config.toml
model = "self-supervised image encoder"
train_examples = 97085
crop_scale_min = 0.2
temperature = 0.1
residual_init = "none"
beta2 = 0.95
eps = 1e-08
batch_size = 128
lr_schedule = "cosine"
weight_decay = 0.1
Rows from block 6 of a small self-supervised image encoder, named by matrix and row number. Rows with one number belong to one channel. Each number is 500 + 40 x the weight over its row's rms, rounded and kept within 0 to 999. All counts start at 0. Numbers have three digits each.
After each channel's rows are labels from the 100 images, of 14976, where the channel reaches its highest value: "strongest on" is what is common among them; "patch colour" is the nearest of a few named colours to the mean colour under the peak. Only what is clearly more common there than usual is listed. The data: microscope photos of single blood and bone marrow cells.
# convs1: 3x3 conv (model.blocks.6.convs.1.weight, 192x192x3x3, each kernel summed), inputs 144-191
# convs2: expand pointwise conv (model.blocks.6.convs.2.weight, 768x192x1x1, transposed), outputs 144-191

convs1.117:549452531498493535450453470502520473437476408529471504534487541546496410464459533481464485529573503458459499529502465464536564461459527438529511
convs2.117:446550499487484511537484557478534477547477492556469519562496495489476559456527502469522516589451505470526485520506558480548525512459427545502460
strongest on: smear: peripheral blood; cell type: lymphocyte
patch colour: purple

convs1.76:515500453497529564463443384474532478436539464452577554411571460456515482470537457522505522462480536482493471509548449504515517504493458549545481
convs2.76:523502432474452493465479521580453519419489568531524515502439479521514485554467522527477558434429469480506574442521457569517512480519507515429586
strongest on: smear: peripheral blood
patch colour: pink

convs1.175:553505501477501447511426399469499490487450479481533482462580529505467506541564512411536392482551496556544441523490495465516496442430521481477512
convs2.175:465381500442470555536491490424464498502471462502545513441509477473461483567515504443488419510500516494472504497457530464446473540491462462417423
strongest on: cell type: lymphocyte
patch colour: pink

convs1.69:537537457567508543449513482493493474534496456515487504513541518444464419507576514481498492451525552491537517497541492514537523446489461528454548
convs2.69:501489492441530435448479556443505438523486398538484494435443524474500489459454452510425472410562548537521398500487528515431433506410565544424509
strongest on: smear: peripheral blood
patch colour: pink; white

convs1.24:491514482582466549471455526450486471450488443508502476472543497451477425451561471466408502502495541459531508445532469452454448417488520537506468
convs2.24:484514520425449468503469543472574461512525419594485477443460528526471505496520459501424498475479553458602471496457548461500461480453468538512495
strongest on: smear: peripheral blood
patch colour: pink; white

convs1.34:516468503535434544539530517447464476501509479477458522510468537526434481466524481516485532525438581582544534465480485506528486468504546553537488
convs2.34:555500538455411504492498472511466457556480456518479452442486484478522502456492524489523503436464465457519541487480485564430530533554549482476468
strongest on: cell type: promyelocyte
patch colour: purple

convs1.95:370444415533478476484466487415539511486521505488461478497470500499513442426561433511452465542442509502513528405476508467460338414523523535516513
convs2.95:444504535476410517534533529504564568527436515487583503599474503482459512526479520478439510494445480511484423549515539559530504451504540549540560
strongest on: smear: peripheral blood
patch colour: pink

convs1.47:469478492443480468484465538469550519434457446515474500485513535532439568487461505436478492472519428484431457542485523536479520544454464471476479
convs2.47:510493502527518452476455482398512472448405443462497551420458526505527524512509414520454522510447573473551397548514487521478485520488466460516495
strongest on: cell type: erythroblast
patch colour: blue; black

convs1.66:421481428530490488505489507423447504509504495497428495487512544493484478466482480520436503573401538570559557396482507435477366451492521539485501
convs2.66:411491545510453609522514490542573522485496489531509494490528517527489447462447508574492434545475462514476455496456555523535475407510508515515467
strongest on: cell type: segmented neutrophil
patch colour: purple; blue

convs1.149:425515485567504514502501492516514482475445471486463495523540492477426501497472437486516492474420483477342508504535506470416434491493526504517432
convs2.149:440519532492486501538563569455522517480496496475474589558448478496494562503415475536560525513500509450548438511485532561489493535575535509509622
strongest on: cell type: lymphocyte
patch colour: blue

convs1.9:452432481581474418532523512483467524508519523492505441507367554493558456500569549513482521532517473482514516498423518501470461496429468509456474
convs2.9:554524479559527514462524504533479521470479593508493451470496552511540473434543491441507516399491464483428558512537533570472494507496484588502520
strongest on: cell type: segmented neutrophil
patch colour: white

convs1.162:485509492484456458516510530510476520527447511455479491477473496527492542496463473488506568512481373471468423500515532521491479535470513490458469
convs2.162:572516536493490433449395495513506512480479504464473498546505509488458477505542508456472474487504552543477485559551510479533413536470493470505494
strongest on: cell type: blast
patch colour: blue

convs1.169:450420453424492438529518523473515432482507457501484463494529494502578549478510515499504507500456507466502505578475497444495499563485490469536446
convs2.169:545587515538455539481490451532502521498477516452500491462464577501515535593527548542514546484513453566514505561519504481548550492482483512556521
strongest on: cell type: segmented neutrophil
patch colour: purple

convs1.26:415492498573523440491479514424456465562524506525532509478497526540489488497559417537452477510387504567560506504505497465501371431428516522513509
convs2.26:465489548482431529457550467483569487541490540422573475493517518521507433513478606481432531497502499503479533537513488524554554534508482583499550
strongest on: smear: peripheral blood; cell type: segmented neutrophil
patch colour: pink; white

convs1.143:437492537436512455525528546470470444501528398438482457479521526514488528497519463459517439483405452500482502476491541472500428470446488506423526
convs2.143:541547491471471469463459422470486584529496547520493511412495515511444486538570494527560537545498508463491486496465477416528501525473498444521420
strongest on: cell type: lymphocyte
patch colour: blue

convs1.102:492486507440510477498475533463547454438502493523441522514515559480482556486476487459463389468456526491457504586471531470459501579454481469525511
convs2.102:402457524500513495544517456459518532528446492512413547454501504517450453552606463455498565448442556477559431473442503531539490501514434420550421
strongest on: cell type: erythroblast
patch colour: blue

convs1.79:522472505514529476459476564443491398544468454438511562486525456406496461525550469520553538504526484522535509481516551469526522504478498542497544
convs2.79:459452500511498457464473479440529505510435465455547455548412459467487473462476531506403518523493464530474462491539499511494489456515484581455570
strongest on: smear: peripheral blood; cell type: lymphocyte
patch colour: white

convs1.107:529495552435489408409556477587453511483555564521513486472516526490520481496487498512502489498497495456521527551521486475508551482460420536421490
convs2.107:535496483493477494432538531563487555454475472583444448503522536551515481545552401536479505483504507484535449531472453531537448492541491402581468
strongest on: smear: peripheral blood
patch colour: purple

convs1.90:544529525426543467425518501528526545563526447530487493472526472483497477502425491462477505514511477465469482493504565506550518413477441497373508
convs2.90:532445561423458483464434455500435496545461487473542462525513523541502535518540511493520500490474499563479476519452562535508377528503450501449423
strongest on: cell type: plasma cell
patch colour: purple; blue

convs1.15:547433466553455455447385475464481523478556500496483467435513484461458497459566505460479408537563555408537435513488478524528545524472499435470503
convs2.15:486478521428455463464442499472471448539497456468515510498424483503514472535410494453503511496455532513510480487470517527528472580487449497470476
strongest on: cell type: segmented neutrophil; smear: peripheral blood
patch colour: white

convs1.122:495543445465504533466431487523431438511508423457476461392544470497527498471451485557496549464483548486457474487508448476445475556468470522477476
convs2.122:467441488493545512522525543497533451436439394550415491447431405440476460522530539538467561453492514445542475507505505526544421444511469528489481
strongest on: cell type: segmented neutrophil
patch colour: purple

convs1.4:457453431540518522564466503521525511497516469501517497529427471472457515468485411556509556420489431593538550416477478461449453549549534514537461
convs2.4:546517612517479579491545488577492507520513553504512423563574541602582439497526548455520521538522505495471510472494402522573520464527545475500494
strongest on: cell type: lymphocyte; smear: peripheral blood
patch colour: purple

convs1.156:513500471466471465532522556512490511470507493425488537512529513547487494486517429498520544512498452533473500461514458477450494421487575505508519
convs2.156:458548515517476476541503509530486561473499502525507539521489533477496439498513539506467563552491541500485495439483508472590476507551490486476506
strongest on: cell type: plasma cell
patch colour: blue

convs1.2:424497487533516450480489506493488512469540528531497494475481471424499487490503413483504571495408485435488467471508515470464392429503502504475489
convs2.2:456543526546540498461531508579482503512492567520497562501450572446534444515463453517492573525528533553543535504462538524504498454492496427487508
strongest on: smear: peripheral blood
patch colour: purple

convs1.152:445415497586469543501508518406539525454460444510480539430453502449459521414552433480476496479513498525483478474535445547478444547480515481510527
convs2.152:482436493412543483527508516455552412491524557451475545571477513532518423498526496447437471494548526517486527489522542530529460483460489563429435
strongest on: smear: peripheral blood
patch colour: pink

convs1.129:531533462539552520452494461484465447468579549512542540493585444467479498505571430514485525466474583478471496526512528548624500516548489523506565
convs2.129:496525512482555511478548536480526511455468486600564481503454551579557546474459519480468492470418497495479458517528460500471514516508585508463563
strongest on: smear: peripheral blood; cell type: lymphocyte
patch colour: white

convs1.27:432474495466469511494454504464478464479477473494451516472560447406497498477501449471470481479448549489546510496526493443430401475501476470467512
convs2.27:493504472535497554496510503502504537405510522499467550493490452442465401500531504560476569518529467546523419468497526493536452455529459515500506
strongest on: cell type: segmented neutrophil; smear: peripheral blood
patch colour: purple

convs1.125:553501538487430471469526557493460520560565577490476490555474488517473492556578569498550448549562468466555501469542518524514533462478467499443570
convs2.125:466458473488510496455462507468438481491458463508523434430469512482379473522498549442522480445483502530402460475431506493459440533465515501440452
strongest on: cell type: segmented neutrophil; smear: peripheral blood
patch colour: white

convs1.60:564505500505474497453451489449502480535551461483496510452456600504492484467487444469505443471547436491387486506496516523452515474469532504515500
convs2.60:369523513448463455504465510437483508494442464454443529461477493501475467474534528505493525480461528452479465482451521521545484489527509481497474
strongest on: cell type: lymphocyte
patch colour: blue

convs1.13:510498487552522555502498532512495476512482439503486522479553511527499497519467531542481530476485585510485442509451471480497518540438422483451491
convs2.13:533513515500515438487505506514465428485513502500367474450469538428486501470529500473516493436499557527512462511476537492442469473416501485494471
strongest on: cell type: segmented neutrophil
patch colour: purple

convs1.132:454422514477459442521515458452476514499496514507519427445466514457513555420494470467537501512506458487525546471482502480439443508503492477462531
convs2.132:460481505567488509543484531533475549507494544438516573553471440513410535529543491547640535553544478495488511501527412449510573503490501538520553
strongest on: cell type: erythroblast
patch colour: blue

convs1.159:562499537518520475468468550425507433447547482459624525516563444502444475498594513492464467499508550507522477547568484468489562481484481457516450
convs2.159:469466538538513527530571460541508495459507447521500488486505535454583539431503454507512541486461441531505492464456483510528530482487506456533487
strongest on: smear: peripheral blood
patch colour: pink

convs1.123:499454491515477458474501503454454517552588552564563428547527551567462540530555564498462387538552482507558539484497495405431474421482493509442442
convs2.123:503532527467411545582500480499469495488475531498511486466526507465474396523524495506488469483554483534492509515505541497488437458568423508548456
strongest on: cell type: lymphocyte; smear: peripheral blood
patch colour: pink

convs1.142:501508485467497457477561488519489474522538428468479497497505511451531427504478490536502543505460499510513482485512519491492474479430420555434510
convs2.142:450438546487583497537451508476505481498510520501419470515516449524501460539524466537491494475515479457517498476464521521517466510472517537395468
strongest on: cell type: segmented neutrophil
patch colour: purple

convs1.62:553478543511472514480505488488434444473568435486481454499479499465383493518485528530492437508504503496501504480485470442501505486445476508426474
convs2.62:548454554493469472495472457483464491488499592487461469475481506480453438470590444555501484580573475460509563483445602505532490457491487511477473
strongest on: cell type: segmented neutrophil
patch colour: purple

convs1.93:489522531427556485455512601593508468585522555460477512485574403522517592557486517440477516506464580533529499472487539457485499532491477384460501
convs2.93:456496502501495480519533468544467504472443526497462475542485556458550513486486490523529469450462503508495420457533453519480459459515497460449508
strongest on: cell type: blast
patch colour: purple

convs1.106:504531504486505440448492473488473456454549477474497510447472452484489459525461503490483489414528592477539586526513509499491516486544433499510549
convs2.106:511459475485528500522507469423477541495539508530478483481530452468469523457426559545517457468501508573480458514515549513483469490523519422524543
strongest on: cell type: blast
patch colour: purple; blue

convs1.101:488392451508484474452434541498582561461494493506515527461491560484467496414440446505437514515519480431452516437435511521509479475501458549484523
convs2.101:493516515414460509475521532486521498534498510494473560475502527526497468495495476442401428489485465532449526568471527519497491453448506485448499
strongest on: smear: peripheral blood
patch colour: pink

convs1.191:534542535501509462416488518452548520454542478536530540472559421538503461531536499407499482506530518440453531549566467503537544466487462503560492
convs2.191:501524518438454474464487508529510553477574400524442492483482516487493525558427455522565470499498556567456516518421509470508554521486495503472492
strongest on: cell type: blast
patch colour: blue

convs1.130:572502531464466528484519516455497547580456553548491555504493461515514537508444560523525486514622460545528520468517523515589555383527498481486615
convs2.130:515407467468539504499495407421433449482488459530506488512471501537480415489431444535479426499531445458502469495528540517481434501465533448462475
strongest on: cell type: lymphocyte
patch colour: pink

convs1.29:431469421562491491520522464462447441538506525470513519535503543563503529498551476537507460479447512567537522477478434406465465522468520543526444
convs2.29:478463522537460543469545479534539520525453551377506462488548529510455474513488607469511550492515492531457527468604454610535448519575500524537521
strongest on: smear: peripheral blood
patch colour: white

convs1.81:464485570522449395542519593485443487548518449483483440517402509445531459567508493503555500526462450547511483526477590548487475465464530514464547
convs2.81:490481456524449448459427482472478518481482531505488398509459503509434494537497550473482546496420497539458541509461486605438497564468497480480480
strongest on: cell type: promyelocyte
patch colour: blue

convs1.127:375485478512488473544527537464479527514472468521459493462483500442488515440444417460506522479432430515422447441457518528486374503513468530490496
convs2.127:477534500495470464509474453486496572549488514466447543460419500526519526533483478563501559489521509461472450473518537536516482513487561518546560
strongest on: cell type: lymphocyte
patch colour: blue

convs1.137:508489369465453511479513483550481419526479546449498517501487526447522537490442446605543503464446520520452495486534526468422530570530464517484475
convs2.137:478402504481573476489524505517549559551472515506467572567516417468600454499506467488524534498497496425468472453505428556507522450504483514522528
strongest on: cell type: segmented neutrophil; cell type: band neutrophil
patch colour: purple

convs1.99:527509579447541473488494509534497527555515520501480506510557490471490505550480552487527403504537515472570513538526531463526523436513502515489529
convs2.99:495500440448463486436462390485473591462571518460522451464531482469448448587540491498518482514567487500466506473481528428569382479512438458524460
strongest on: cell type: lymphocyte
patch colour: white

convs1.176:432506511540543504506556505531542510472476586522508528546495502464422558531484440430471520454409436469438479534527570483461466493538505531495473
convs2.176:498541527427559499533550514467453551512496477544490505555468474460519545552458457453513471505523498498513402508472516560487519540550442423557493
strongest on: cell type: blast
patch colour: blue

convs1.57:472448487466490424512569476493505499459541493498554486529464433463456475522547464446520514526507438523499432538461504445509485470472448531485482
convs2.57:485490559519532542569506498570500529509452484536548555529533522518409522511449443595486514486512554515588529432509515521447515478540424455541469
strongest on: cell type: lymphocyte
patch colour: blue

convs1.87:554446476457472464469502477486512501465553485517575517519496517467444460486524490451512509515495514461575523506494539463491528487525442556511528
convs2.87:394445501446520489469436463464508521473525485559486518556529491472595501459499554535551488520406504474490477506421543522496471540494527539446498
strongest on: cell type: band neutrophil
patch colour: purple

convs1.148:518539512479505510512503500580428521523510482517538385529514425429518524535482514501492474518506484480501508524551558478527511458468513436434462
convs2.148:526483484470418489475447462491489506515492495520480497508461560491429504523500470479517506522533504625438498512439508526496495545451465396475446
strongest on: cell type: blast
patch colour: blue

convs1.134:533523482509473511478491517474481453524566548484505470486462543518526502500401474541498513488507399406434501546518533512502540566523472530467461
convs2.134:464514468565557576464503504505509563528559475520419578463511509573463512492463454498472437504541601527546485447485487466490535564534533483591589
strongest on: cell type: blast
patch colour: purple; blue

convs1.46:501580501503544486426436476488439414521533534467490501506538481461442493502512416498495426427472528516536565522504508498546500493507499495516537
convs2.46:479418504468476448433486510404568480511412390535509465443436453501504470460485508439401471445419516484519456505517461548391517494459490542527540
strongest on: cell type: segmented neutrophil
patch colour: white

convs1.51:493503572536568537526462532556553543424536495548484527465436509524468472495510504500506560508555473517543478511430490515501545421507500600510489
convs2.51:490533520522456512532517476552440510544526495514521505530527556500485562472494479549529497539546498558486475496525437457521473468476504437460478
strongest on: cell type: lymphocyte
patch colour: blue

convs1.181:485493470525468445459510415491470520505538522538537503506524472566504509484590526543450420536539577516606490488504495455485487501458498412479499
convs2.181:473474438496461536468529534527506544475561545463479430474551502412460442518486481476489510516506541502451532503478504509529430526525467459517454
strongest on: cell type: segmented neutrophil; smear: peripheral blood
patch colour: white

convs1.116:537494526440438530497498534513482438550566549438481511522435562462478475483508510514515500458518482545483474498493579487455535519503491562481476
convs2.116:456517458534504492488451475492496523539469481518443483470531497522457419533458511551514464450548552463474530466486533464560455501606391428469457
strongest on: cell type: lymphocyte
patch colour: blue; purple

convs1.138:518535419452490496476502501470538452499480481485491497484495487480507473541463513536443540472491486483482512572525507510465467528542401575503429
convs2.138:530475500462509464465412523474509471390486462504424473418449526497513531521552384467474451413424514468506467519510527466493487535489552470493481
strongest on: cell type: promyelocyte
patch colour: purple; blue

convs1.33:532478536533501471449462455443462519524536521499526452461506513468526465483530479462483393538499557448523488538490499506499537491478533408466506
convs2.33:482510510428424443491512563511476439562463522518466463496448498459514454546546483482488491465506496440440461462480529524457525485465481498484491
strongest on: cell type: lymphocyte
patch colour: white

convs1.120:499419494485443445472477550457441510438581515515557420564498477499467508510554523532462483500522487506555556512517515446412534444475465506380411
convs2.120:509485486507525562499563482462485476457567498400512503542502490461506494468496437497528502479471488506471527498520446535492506480496480513533501
strongest on: smear: peripheral blood; cell type: lymphocyte
patch colour: pink

convs1.103:494522507445535504479544483568501509517537599463517503488543474424469541505436423534465433509470525493488411436489502454502479420512505453446514
convs2.103:459483486440518483492506472501468590478546475549457509521475487462430455505514553534495484510573508577529460524540488555456474404529475494491512
strongest on: cell type: blast
patch colour: purple

convs1.110:484533470538493509473498489450482474513486412497465476531524511493520350512544513449471498488482544497522495553541510492500468411480421517434510
convs2.110:568491463464543443470450481479524510475497545519423507518427482582454490515496464476506526472522532500515534500407521507520424573481516533505437
strongest on: smear: peripheral blood
patch colour: white

convs1.157:457561466501549414450498544503565551490541495574525531448528405496491496496472492481470501563492502460462503499514490459505450502480461531551468
convs2.157:461553489423483458517602545487512486502480465540525478507509561524531483584526417439547502558489548550466446562479535530452523558450473505509488
strongest on: cell type: blast
patch colour: blue