Weights of a small self-supervised image encoder.
Model: 12.1M parameters, 32-pixel images, arch resnet_bottleneck, activation relu, widths [192, 384, 768, 1536].
Rows from block 6 of a small self-supervised image encoder, named by matrix and row number. Rows with one number belong to one channel. Each number is 128 + 24 x the weight over its row's rms, rounded and kept within 0 to 255. All counts start at 0.
Before each channel's rows are labels from the 100 images, of 14976, where the channel reaches its highest value: "responds to" is what is common among them; "colour at peak" is the nearest of a few named colours to the mean colour under the peak. Only what is clearly more common there than usual is listed. The data: microscope photos of single blood and bone marrow cells.
# convs1: 3x3 conv (model.blocks.6.convs.1.weight, 192x192x3x3, each kernel summed), inputs 48-95
# convs2: expand pointwise conv (model.blocks.6.convs.2.weight, 768x192x1x1, transposed), outputs 48-95

responds to: cell type: segmented neutrophil; cell type: band neutrophil
colour at peak: purple
convs1.137 [113 102 100 121 126 169 144 142 100 131 129 134 151  92 134 123  88 137 130 107 104  94 111 148  90 122 111 128 168 118  98 140 116 155 120 145 145 150 159 130 118 151 146 116  99 156 135  90]
convs2.137 [140 133 111 117 143 172 132 145 161 136 155 124 139 143 107 124 158 141 102 121 105 137 108 107 107 122 131 128 153 106 118 144 134  65 153 149 139 135 142 140 114 170 131 133 170 161 110 147]

responds to: cell type: segmented neutrophil
colour at peak: white
convs1.9 [116 126 122  90 122 144 126 137 155 147 172 129 135 134 128 121 138 128  89 150 142 144 140  75 111 152 193 108 104 116 131  95 105 108 136 127 134 117  95 109 114 117 131 103 138  77 118 105]
convs2.9 [112 123 119 152 163 151 160 127 138 105 116  95 146 143 124 103  97 111 118 182  92 142 156 133 161 119 119  99  95 170 124 119 166 119 109  98 145 116  95 138 114 131 117  84 104 107 166 137]

responds to: cell type: blast
colour at peak: purple; blue
convs1.134 [138  98 134 109 149 185 172 160 141 117 152 139 133  94 137 153 116  76 118 103 152 140 139 140 136 103  78 150 142 133 135  72 133 116  91 130 138 174 143 155 134  78 132 131 134 140 130 120]
convs2.134 [128 124 131 156 109 132 114 134 120 108 134  95  98  98 166  79 125 133  99 112 160 142 121 128 146  99 123 111 142 154 168  82 106 136 107 114 142 125 178 112 119 139 107 147 135 140 129 146]

responds to: cell type: erythroblast
colour at peak: white
convs1.174 [142 199 116 111  98  96 130  99 104 116 122 124 161 134 132 153 133 107 136 114 116 159  79 106 105 127 145 151 150 168 165 133 115 119 100 172 104 121 103 113 104  98 142 134  73 144 157 131]
convs2.174 [115 183 178  85 102 153 125 150 114 125 107  46 123 135  85  66 131 140 135 128 140 168  86 140 116 111 126 104 154 114 122 139 133 166 155 193  94 112 126 183 130 115 145 127 109 127  97  93]

responds to: cell type: erythroblast
colour at peak: blue
convs1.11 [150 127 103 104 130  68 111 113 118  96  95 125 142 171 133 139  99  93 146 131 112 118 161 104 121 149 126 128 103 116 110  97 102  91 115 123 143 152 118 127 111  92 142  88 156 153 150 138]
convs2.11 [126 135 163 118 134 101 166 117 127 147 148 152 139 165 141 107  81 173 110 130 156 174 151 113 103 106 139 136 147 164 121 128 152 160 127 106  87 156 135 181 122 159 125 153 148  98 128 124]

responds to: cell type: segmented neutrophil
colour at peak: purple
convs1.62 [ 96  85 123 114 119 139 133 121  86 124 120 114  92  69  98 112 124 122 129 127 114 140 128 107 135 112 158 130 146 123 153 140 128  94 140  68  67 161 138 144 117 106 100 133 133 107 153 141]
convs2.62 [ 93 124 128 100 119 175 118 125  86 128 115 102 138 129 161  97 151 123 126 133 117 126 138 123 114 129 131 139 123 156 129 125 148 125 118 112 138 115 137 110 161 132 145 116 125  93 169 161]

responds to: cell type: blast
colour at peak: blue
convs1.157 [190 129 131 128  86 155  99 141  73 106 160 162 115 133 122 135  97 134 113 118 163 122 130 115 150 126 124 137  86 113 130 134 109 148 124 118 110 128 121 135 118 141 122 124 100 165  88 167]
convs2.157 [139 126 149 113  72  85 138 136 136  96  97 128 114 101 127 126 135 134 107 118 115 114 141 106  92 133 129 140 151  94 135 136  98 140 137 142 128 161 185 117  82 136  98 105 119 139 161 146]

responds to: cell type: blast
colour at peak: purple
convs1.93 [124 155 159 128 149  93 138 120 125 122 118 148 111 139 112 127 136 175 118 146 135 133  98 129 152 147 144 146 116 156 118 140 120 157 114 129 164 136  64 118 135 151  74 130 125 125 119 135]
convs2.93 [135 107 100 100 153 126  88 148 149 138 129 125  87 124 107 155  95 138 132  86 102 132 133 111  94 148 155 118 125  94 162 110 121 103 156 137 113  96  98 135 109 130 149  94 124 130 112 133]

responds to: cell type: erythroblast
colour at peak: blue
convs1.102 [126 106 129 128 131  97 122 133 151 162 104 124 137 132  96 122 113 167 117 166 165 101 123 167 108  98 100 140 131 108 145 156 116 132  95  97  99 139 182 163 170  86 136 155 108 139 144 147]
convs2.102 [141 114 100 159 111 115 116 138 138 106 130  93 118 124 111 129 119 124 115 109 138 151 112 147 116 130 143 115 106 127 134 131 133 101 125 156 144 167 156 149  79 115 154 120 171 119  85 125]

responds to: smear: peripheral blood
colour at peak: pink; white
convs1.69 [135 127 122 132 128 113  84 135 141 148  88  99 120 112  62 108 162 117 115 114 113 143 145 107 124 137 159 164 120  75 145 132 155 152 185 116  88 123 167 153 131 127 144 147 144  92 115 128]
convs2.69 [129 120 129 130  87 109 103 125 109 139  85 136 145 120 140 126 139  99 127 132 108  93 139 115 134 125  95 109 110 119 121 126 124  88 118 135 125 121 127 127 117  80  85 109 116 116 158 136]

responds to: cell type: erythroblast
colour at peak: blue
convs1.63 [103 102 168  79 125  79 108 124 131 137  71 136  99 171 109 121  90  94 142 129 154 142 113 133 103 130 126 111  94  73  87  98 131 131  78 111 137 125 153 117 138 120  98  98 111  81 130  93]
convs2.63 [153 128 153 124 104 161 140 151 117 104 140 116 127 162  97 123 152 190 131 142 162 105 118 126  86 146 142 135 121 147  69 147 124 148 127 118 120 151 139 134 139 134 109 175 104  87 185 142]

responds to: cell type: erythroblast
colour at peak: pink
convs1.72 [140 145 120 152 137 149 184 124 177 116 157 140 143 142 162 183 177 138 108 130 110 143  91 129 114 134 113 172 170 151 103 134 170 125  99 132 151  87  96 155 115 135 145 116 120 143 149 151]
convs2.72 [118 129 147 105  91 159 158 152 129 150  95 102 144  98  62 154 131 134 129 151 103 101 175 128 106 147 101 140  94 141 148 130  83 124 116 141  85 162 124 102  91 177 127 125 122 102 141 147]

responds to: cell type: blast
colour at peak: purple; blue
convs1.106 [154 120 156 105 181 113 114 100 155 127 117 115 120 137  70 127 147 155  93 142 133 109 151 148 134 147  93 120 117 118 130 141 101 121 123  78 117 144  75 161 125 126 166 131 172 156 108  98]
convs2.106 [106 132 173 141 152 136  74 143 134 130 116 115 101 151 113  82  73 117  81 120 150 106 131 156 134  85 134  98 140 120 110 132 138 116 132 117 139 128 129 113 146 123 105 100 116 176 128 151]

responds to: cell type: segmented neutrophil
colour at peak: purple
convs1.13 [ 81 114 141 137 134 154  96 135 136 125  97 116 121 152  89  87 144 139 150  89 148 118 147 135 103 152 180 156 132 106 128 128 114 155 128 135 129 105 163 111 146 122 130 100 145 105 123 114]
convs2.13 [129 165 144 105  98 158 120 142 123 138  94 180 140 134 107 140 147 124 114 123 117 108 133 109 135  91 116 117 139 128 127 149 113 119 127 158 101 166 126 133 153  86 156 133 118 115 123 111]

responds to: cell type: lymphocyte
colour at peak: blue
convs1.57 [123 127 118  87  96 112 101 145 132 118 145 112 146 167 150 123 130 109 134 114  90 130 138 130  95 147 135 120  88  88  97 118 106  99 140 153 155 117 127 135  98 142  89 120 151 112 146 118]
convs2.57 [138 100 157 163 116 123 103  97 178 119 139 106 147 173 166 148 110 142 123 157 143 144 100  95 146 173  82 167 125 117 147 129 108 145 121 120 141 126 110 123 116 104 141 138  76 118 121  96]

responds to: cell type: segmented neutrophil
colour at peak: purple
convs1.142 [118  88 146  84 108 157 120 100  98 115 142 114 142 121  80 120 108 124 147  49 102 128 130 106 121 152 125 137 116  62 108 119 103 122 134 131 167 116 131 117 130 114 143 107 128 109 125 117]
convs2.142 [149 165 140 133 133 151 129 120 109 146 111 134 144 139 105 109 133 116 150 166 126 121 139 102 103 167 122 156 151 161 115 147 160 122  88 156 105 103 163 153 118 143 149 137 100 146 148 147]

responds to: cell type: erythroblast
colour at peak: blue; black
convs1.166 [139 152 138 163 102 148  94 119 166 160 126 118  67 126 137 115 139 130 108 148 124 126  97 100 125  94 139 100 121 144 164 156 101 105  92 154 114 181  76 121  66 106 102 112 103 172 181  94]
convs2.166 [161 132 169 104 123 125 133 175 135 165 129 140  99  81 120 104 115 137 134 120 173 165 137 127 119 123  89 156 162 142 130 174 107 183 147 136 131 172 123 104 117 129  92 180 124 122 103 171]

responds to: smear: peripheral blood
colour at peak: pink
convs1.101 [102 193 117 131 116 136 116 132 156 121 122  82 127 125 124 134 127 104 162 125 161 100  90 142 114 151 172 148 123 120 100  99 123 135 149  95 115  99 120 106 144 114 137 153 104 126 102  85]
convs2.101 [129 142 135  94 100 126 128 147 107 144 149 133 147  86 158 199 148  73 135 110 106 116 137 167 100 118 104 163 124 138 142 136 149 101 166 114 175 145 122 139 109 122 104  98 156 152 102 158]

responds to: cell type: erythroblast
colour at peak: purple
convs1.158 [145  96 128 126 130 127 108 136  86 116 106 153 120 165 128  97 125 135 159 133 134 133 122 115 119 129  84 109  81 122 118 159 120 116 136 159  96 138 108 109 135 118 135 117 110 145 134 155]
convs2.158 [165 126 132  78 142 177 108 147 113 155 157 127 185 115  88 138 135 142 104 169 125 150 134 142 141 127 152 116 123 105 107 115 132 127 172 132 152 129 148 132 129 143 144 143 123 137 138 138]

responds to: smear: peripheral blood
colour at peak: pink
convs1.152 [ 93 151 107  95 122 108 108 121 167 126  99 102 115 140  98 112 119 101 161 152 155 132 107 122 119 106 159 125 128 113 114 125 110  91 121 102 125 106 131  96  78 113 129 128 109 107 131 114]
convs2.152 [ 95 157 108 150 111 109 152  97 107 120 143  90 151 139 132  88 138 107 142 124  87 157 129 152 121 144 145 117  56 149 151 126 112  87 114 133 163 131 135 189 127 124 120  95 110 119 142 105]

responds to: smear: peripheral blood; cell type: segmented neutrophil
colour at peak: pink
convs1.77 [134 128  73 124 143 110 123 124 126 173 112 133 163  98  93  95 144 137 144 164 107 157 111 143 129  86 167 161 132 135 128 150 109 154 162 134 110 136 147 147 143 172 145 183 120 107 106 162]
convs2.77 [108  99 119 150 109 115 120 145 119 138 149 130 122 146 102 121 139 142  68 126 146 107 126  96 126 157 171  75 149 176 148  91 122  96 110 131 146 113 109 144 110 159 100 103 149 152 146 152]

responds to: smear: peripheral blood
colour at peak: purple
convs1.107 [135  95 178  61  83 114 136 134 153 159 138 109 133 112  94 137 129 112 128 118 120 156 132 162 128 133 126 144 113  89 122 121 104 154 160 166 129 134 133 152 111 145 126 141 129  97  87 114]
convs2.107 [123 114 163 199 139 125 165 156 136  83  93 150 149 141 111 106 122 137 142 129 148 145 120 117 133 137 115 118 154 185  61 101 129 119 145 111 146 173 154 143  99  83 123 134  89 103 162 119]

responds to: smear: peripheral blood; cell type: lymphocyte
colour at peak: white
convs1.129 [145  95 176 134 132 110 118 145 158 124 140 156 123 168 115 121 184 141 122 136  87 151  95 119 103 143 125 137  91  99 119 110 140 145 143 144 119 152 112 150 123 126 117 129  97 125 146 138]
convs2.129 [107  84 142 171 150 155 135 127 121 126 158 110 117 103  76 114 142 119 136 138 121 154 150 111 111 155 102 101 100 133 155 166 120 126 115 119 113 132 151 114 113 129 121 107  94 110 151 122]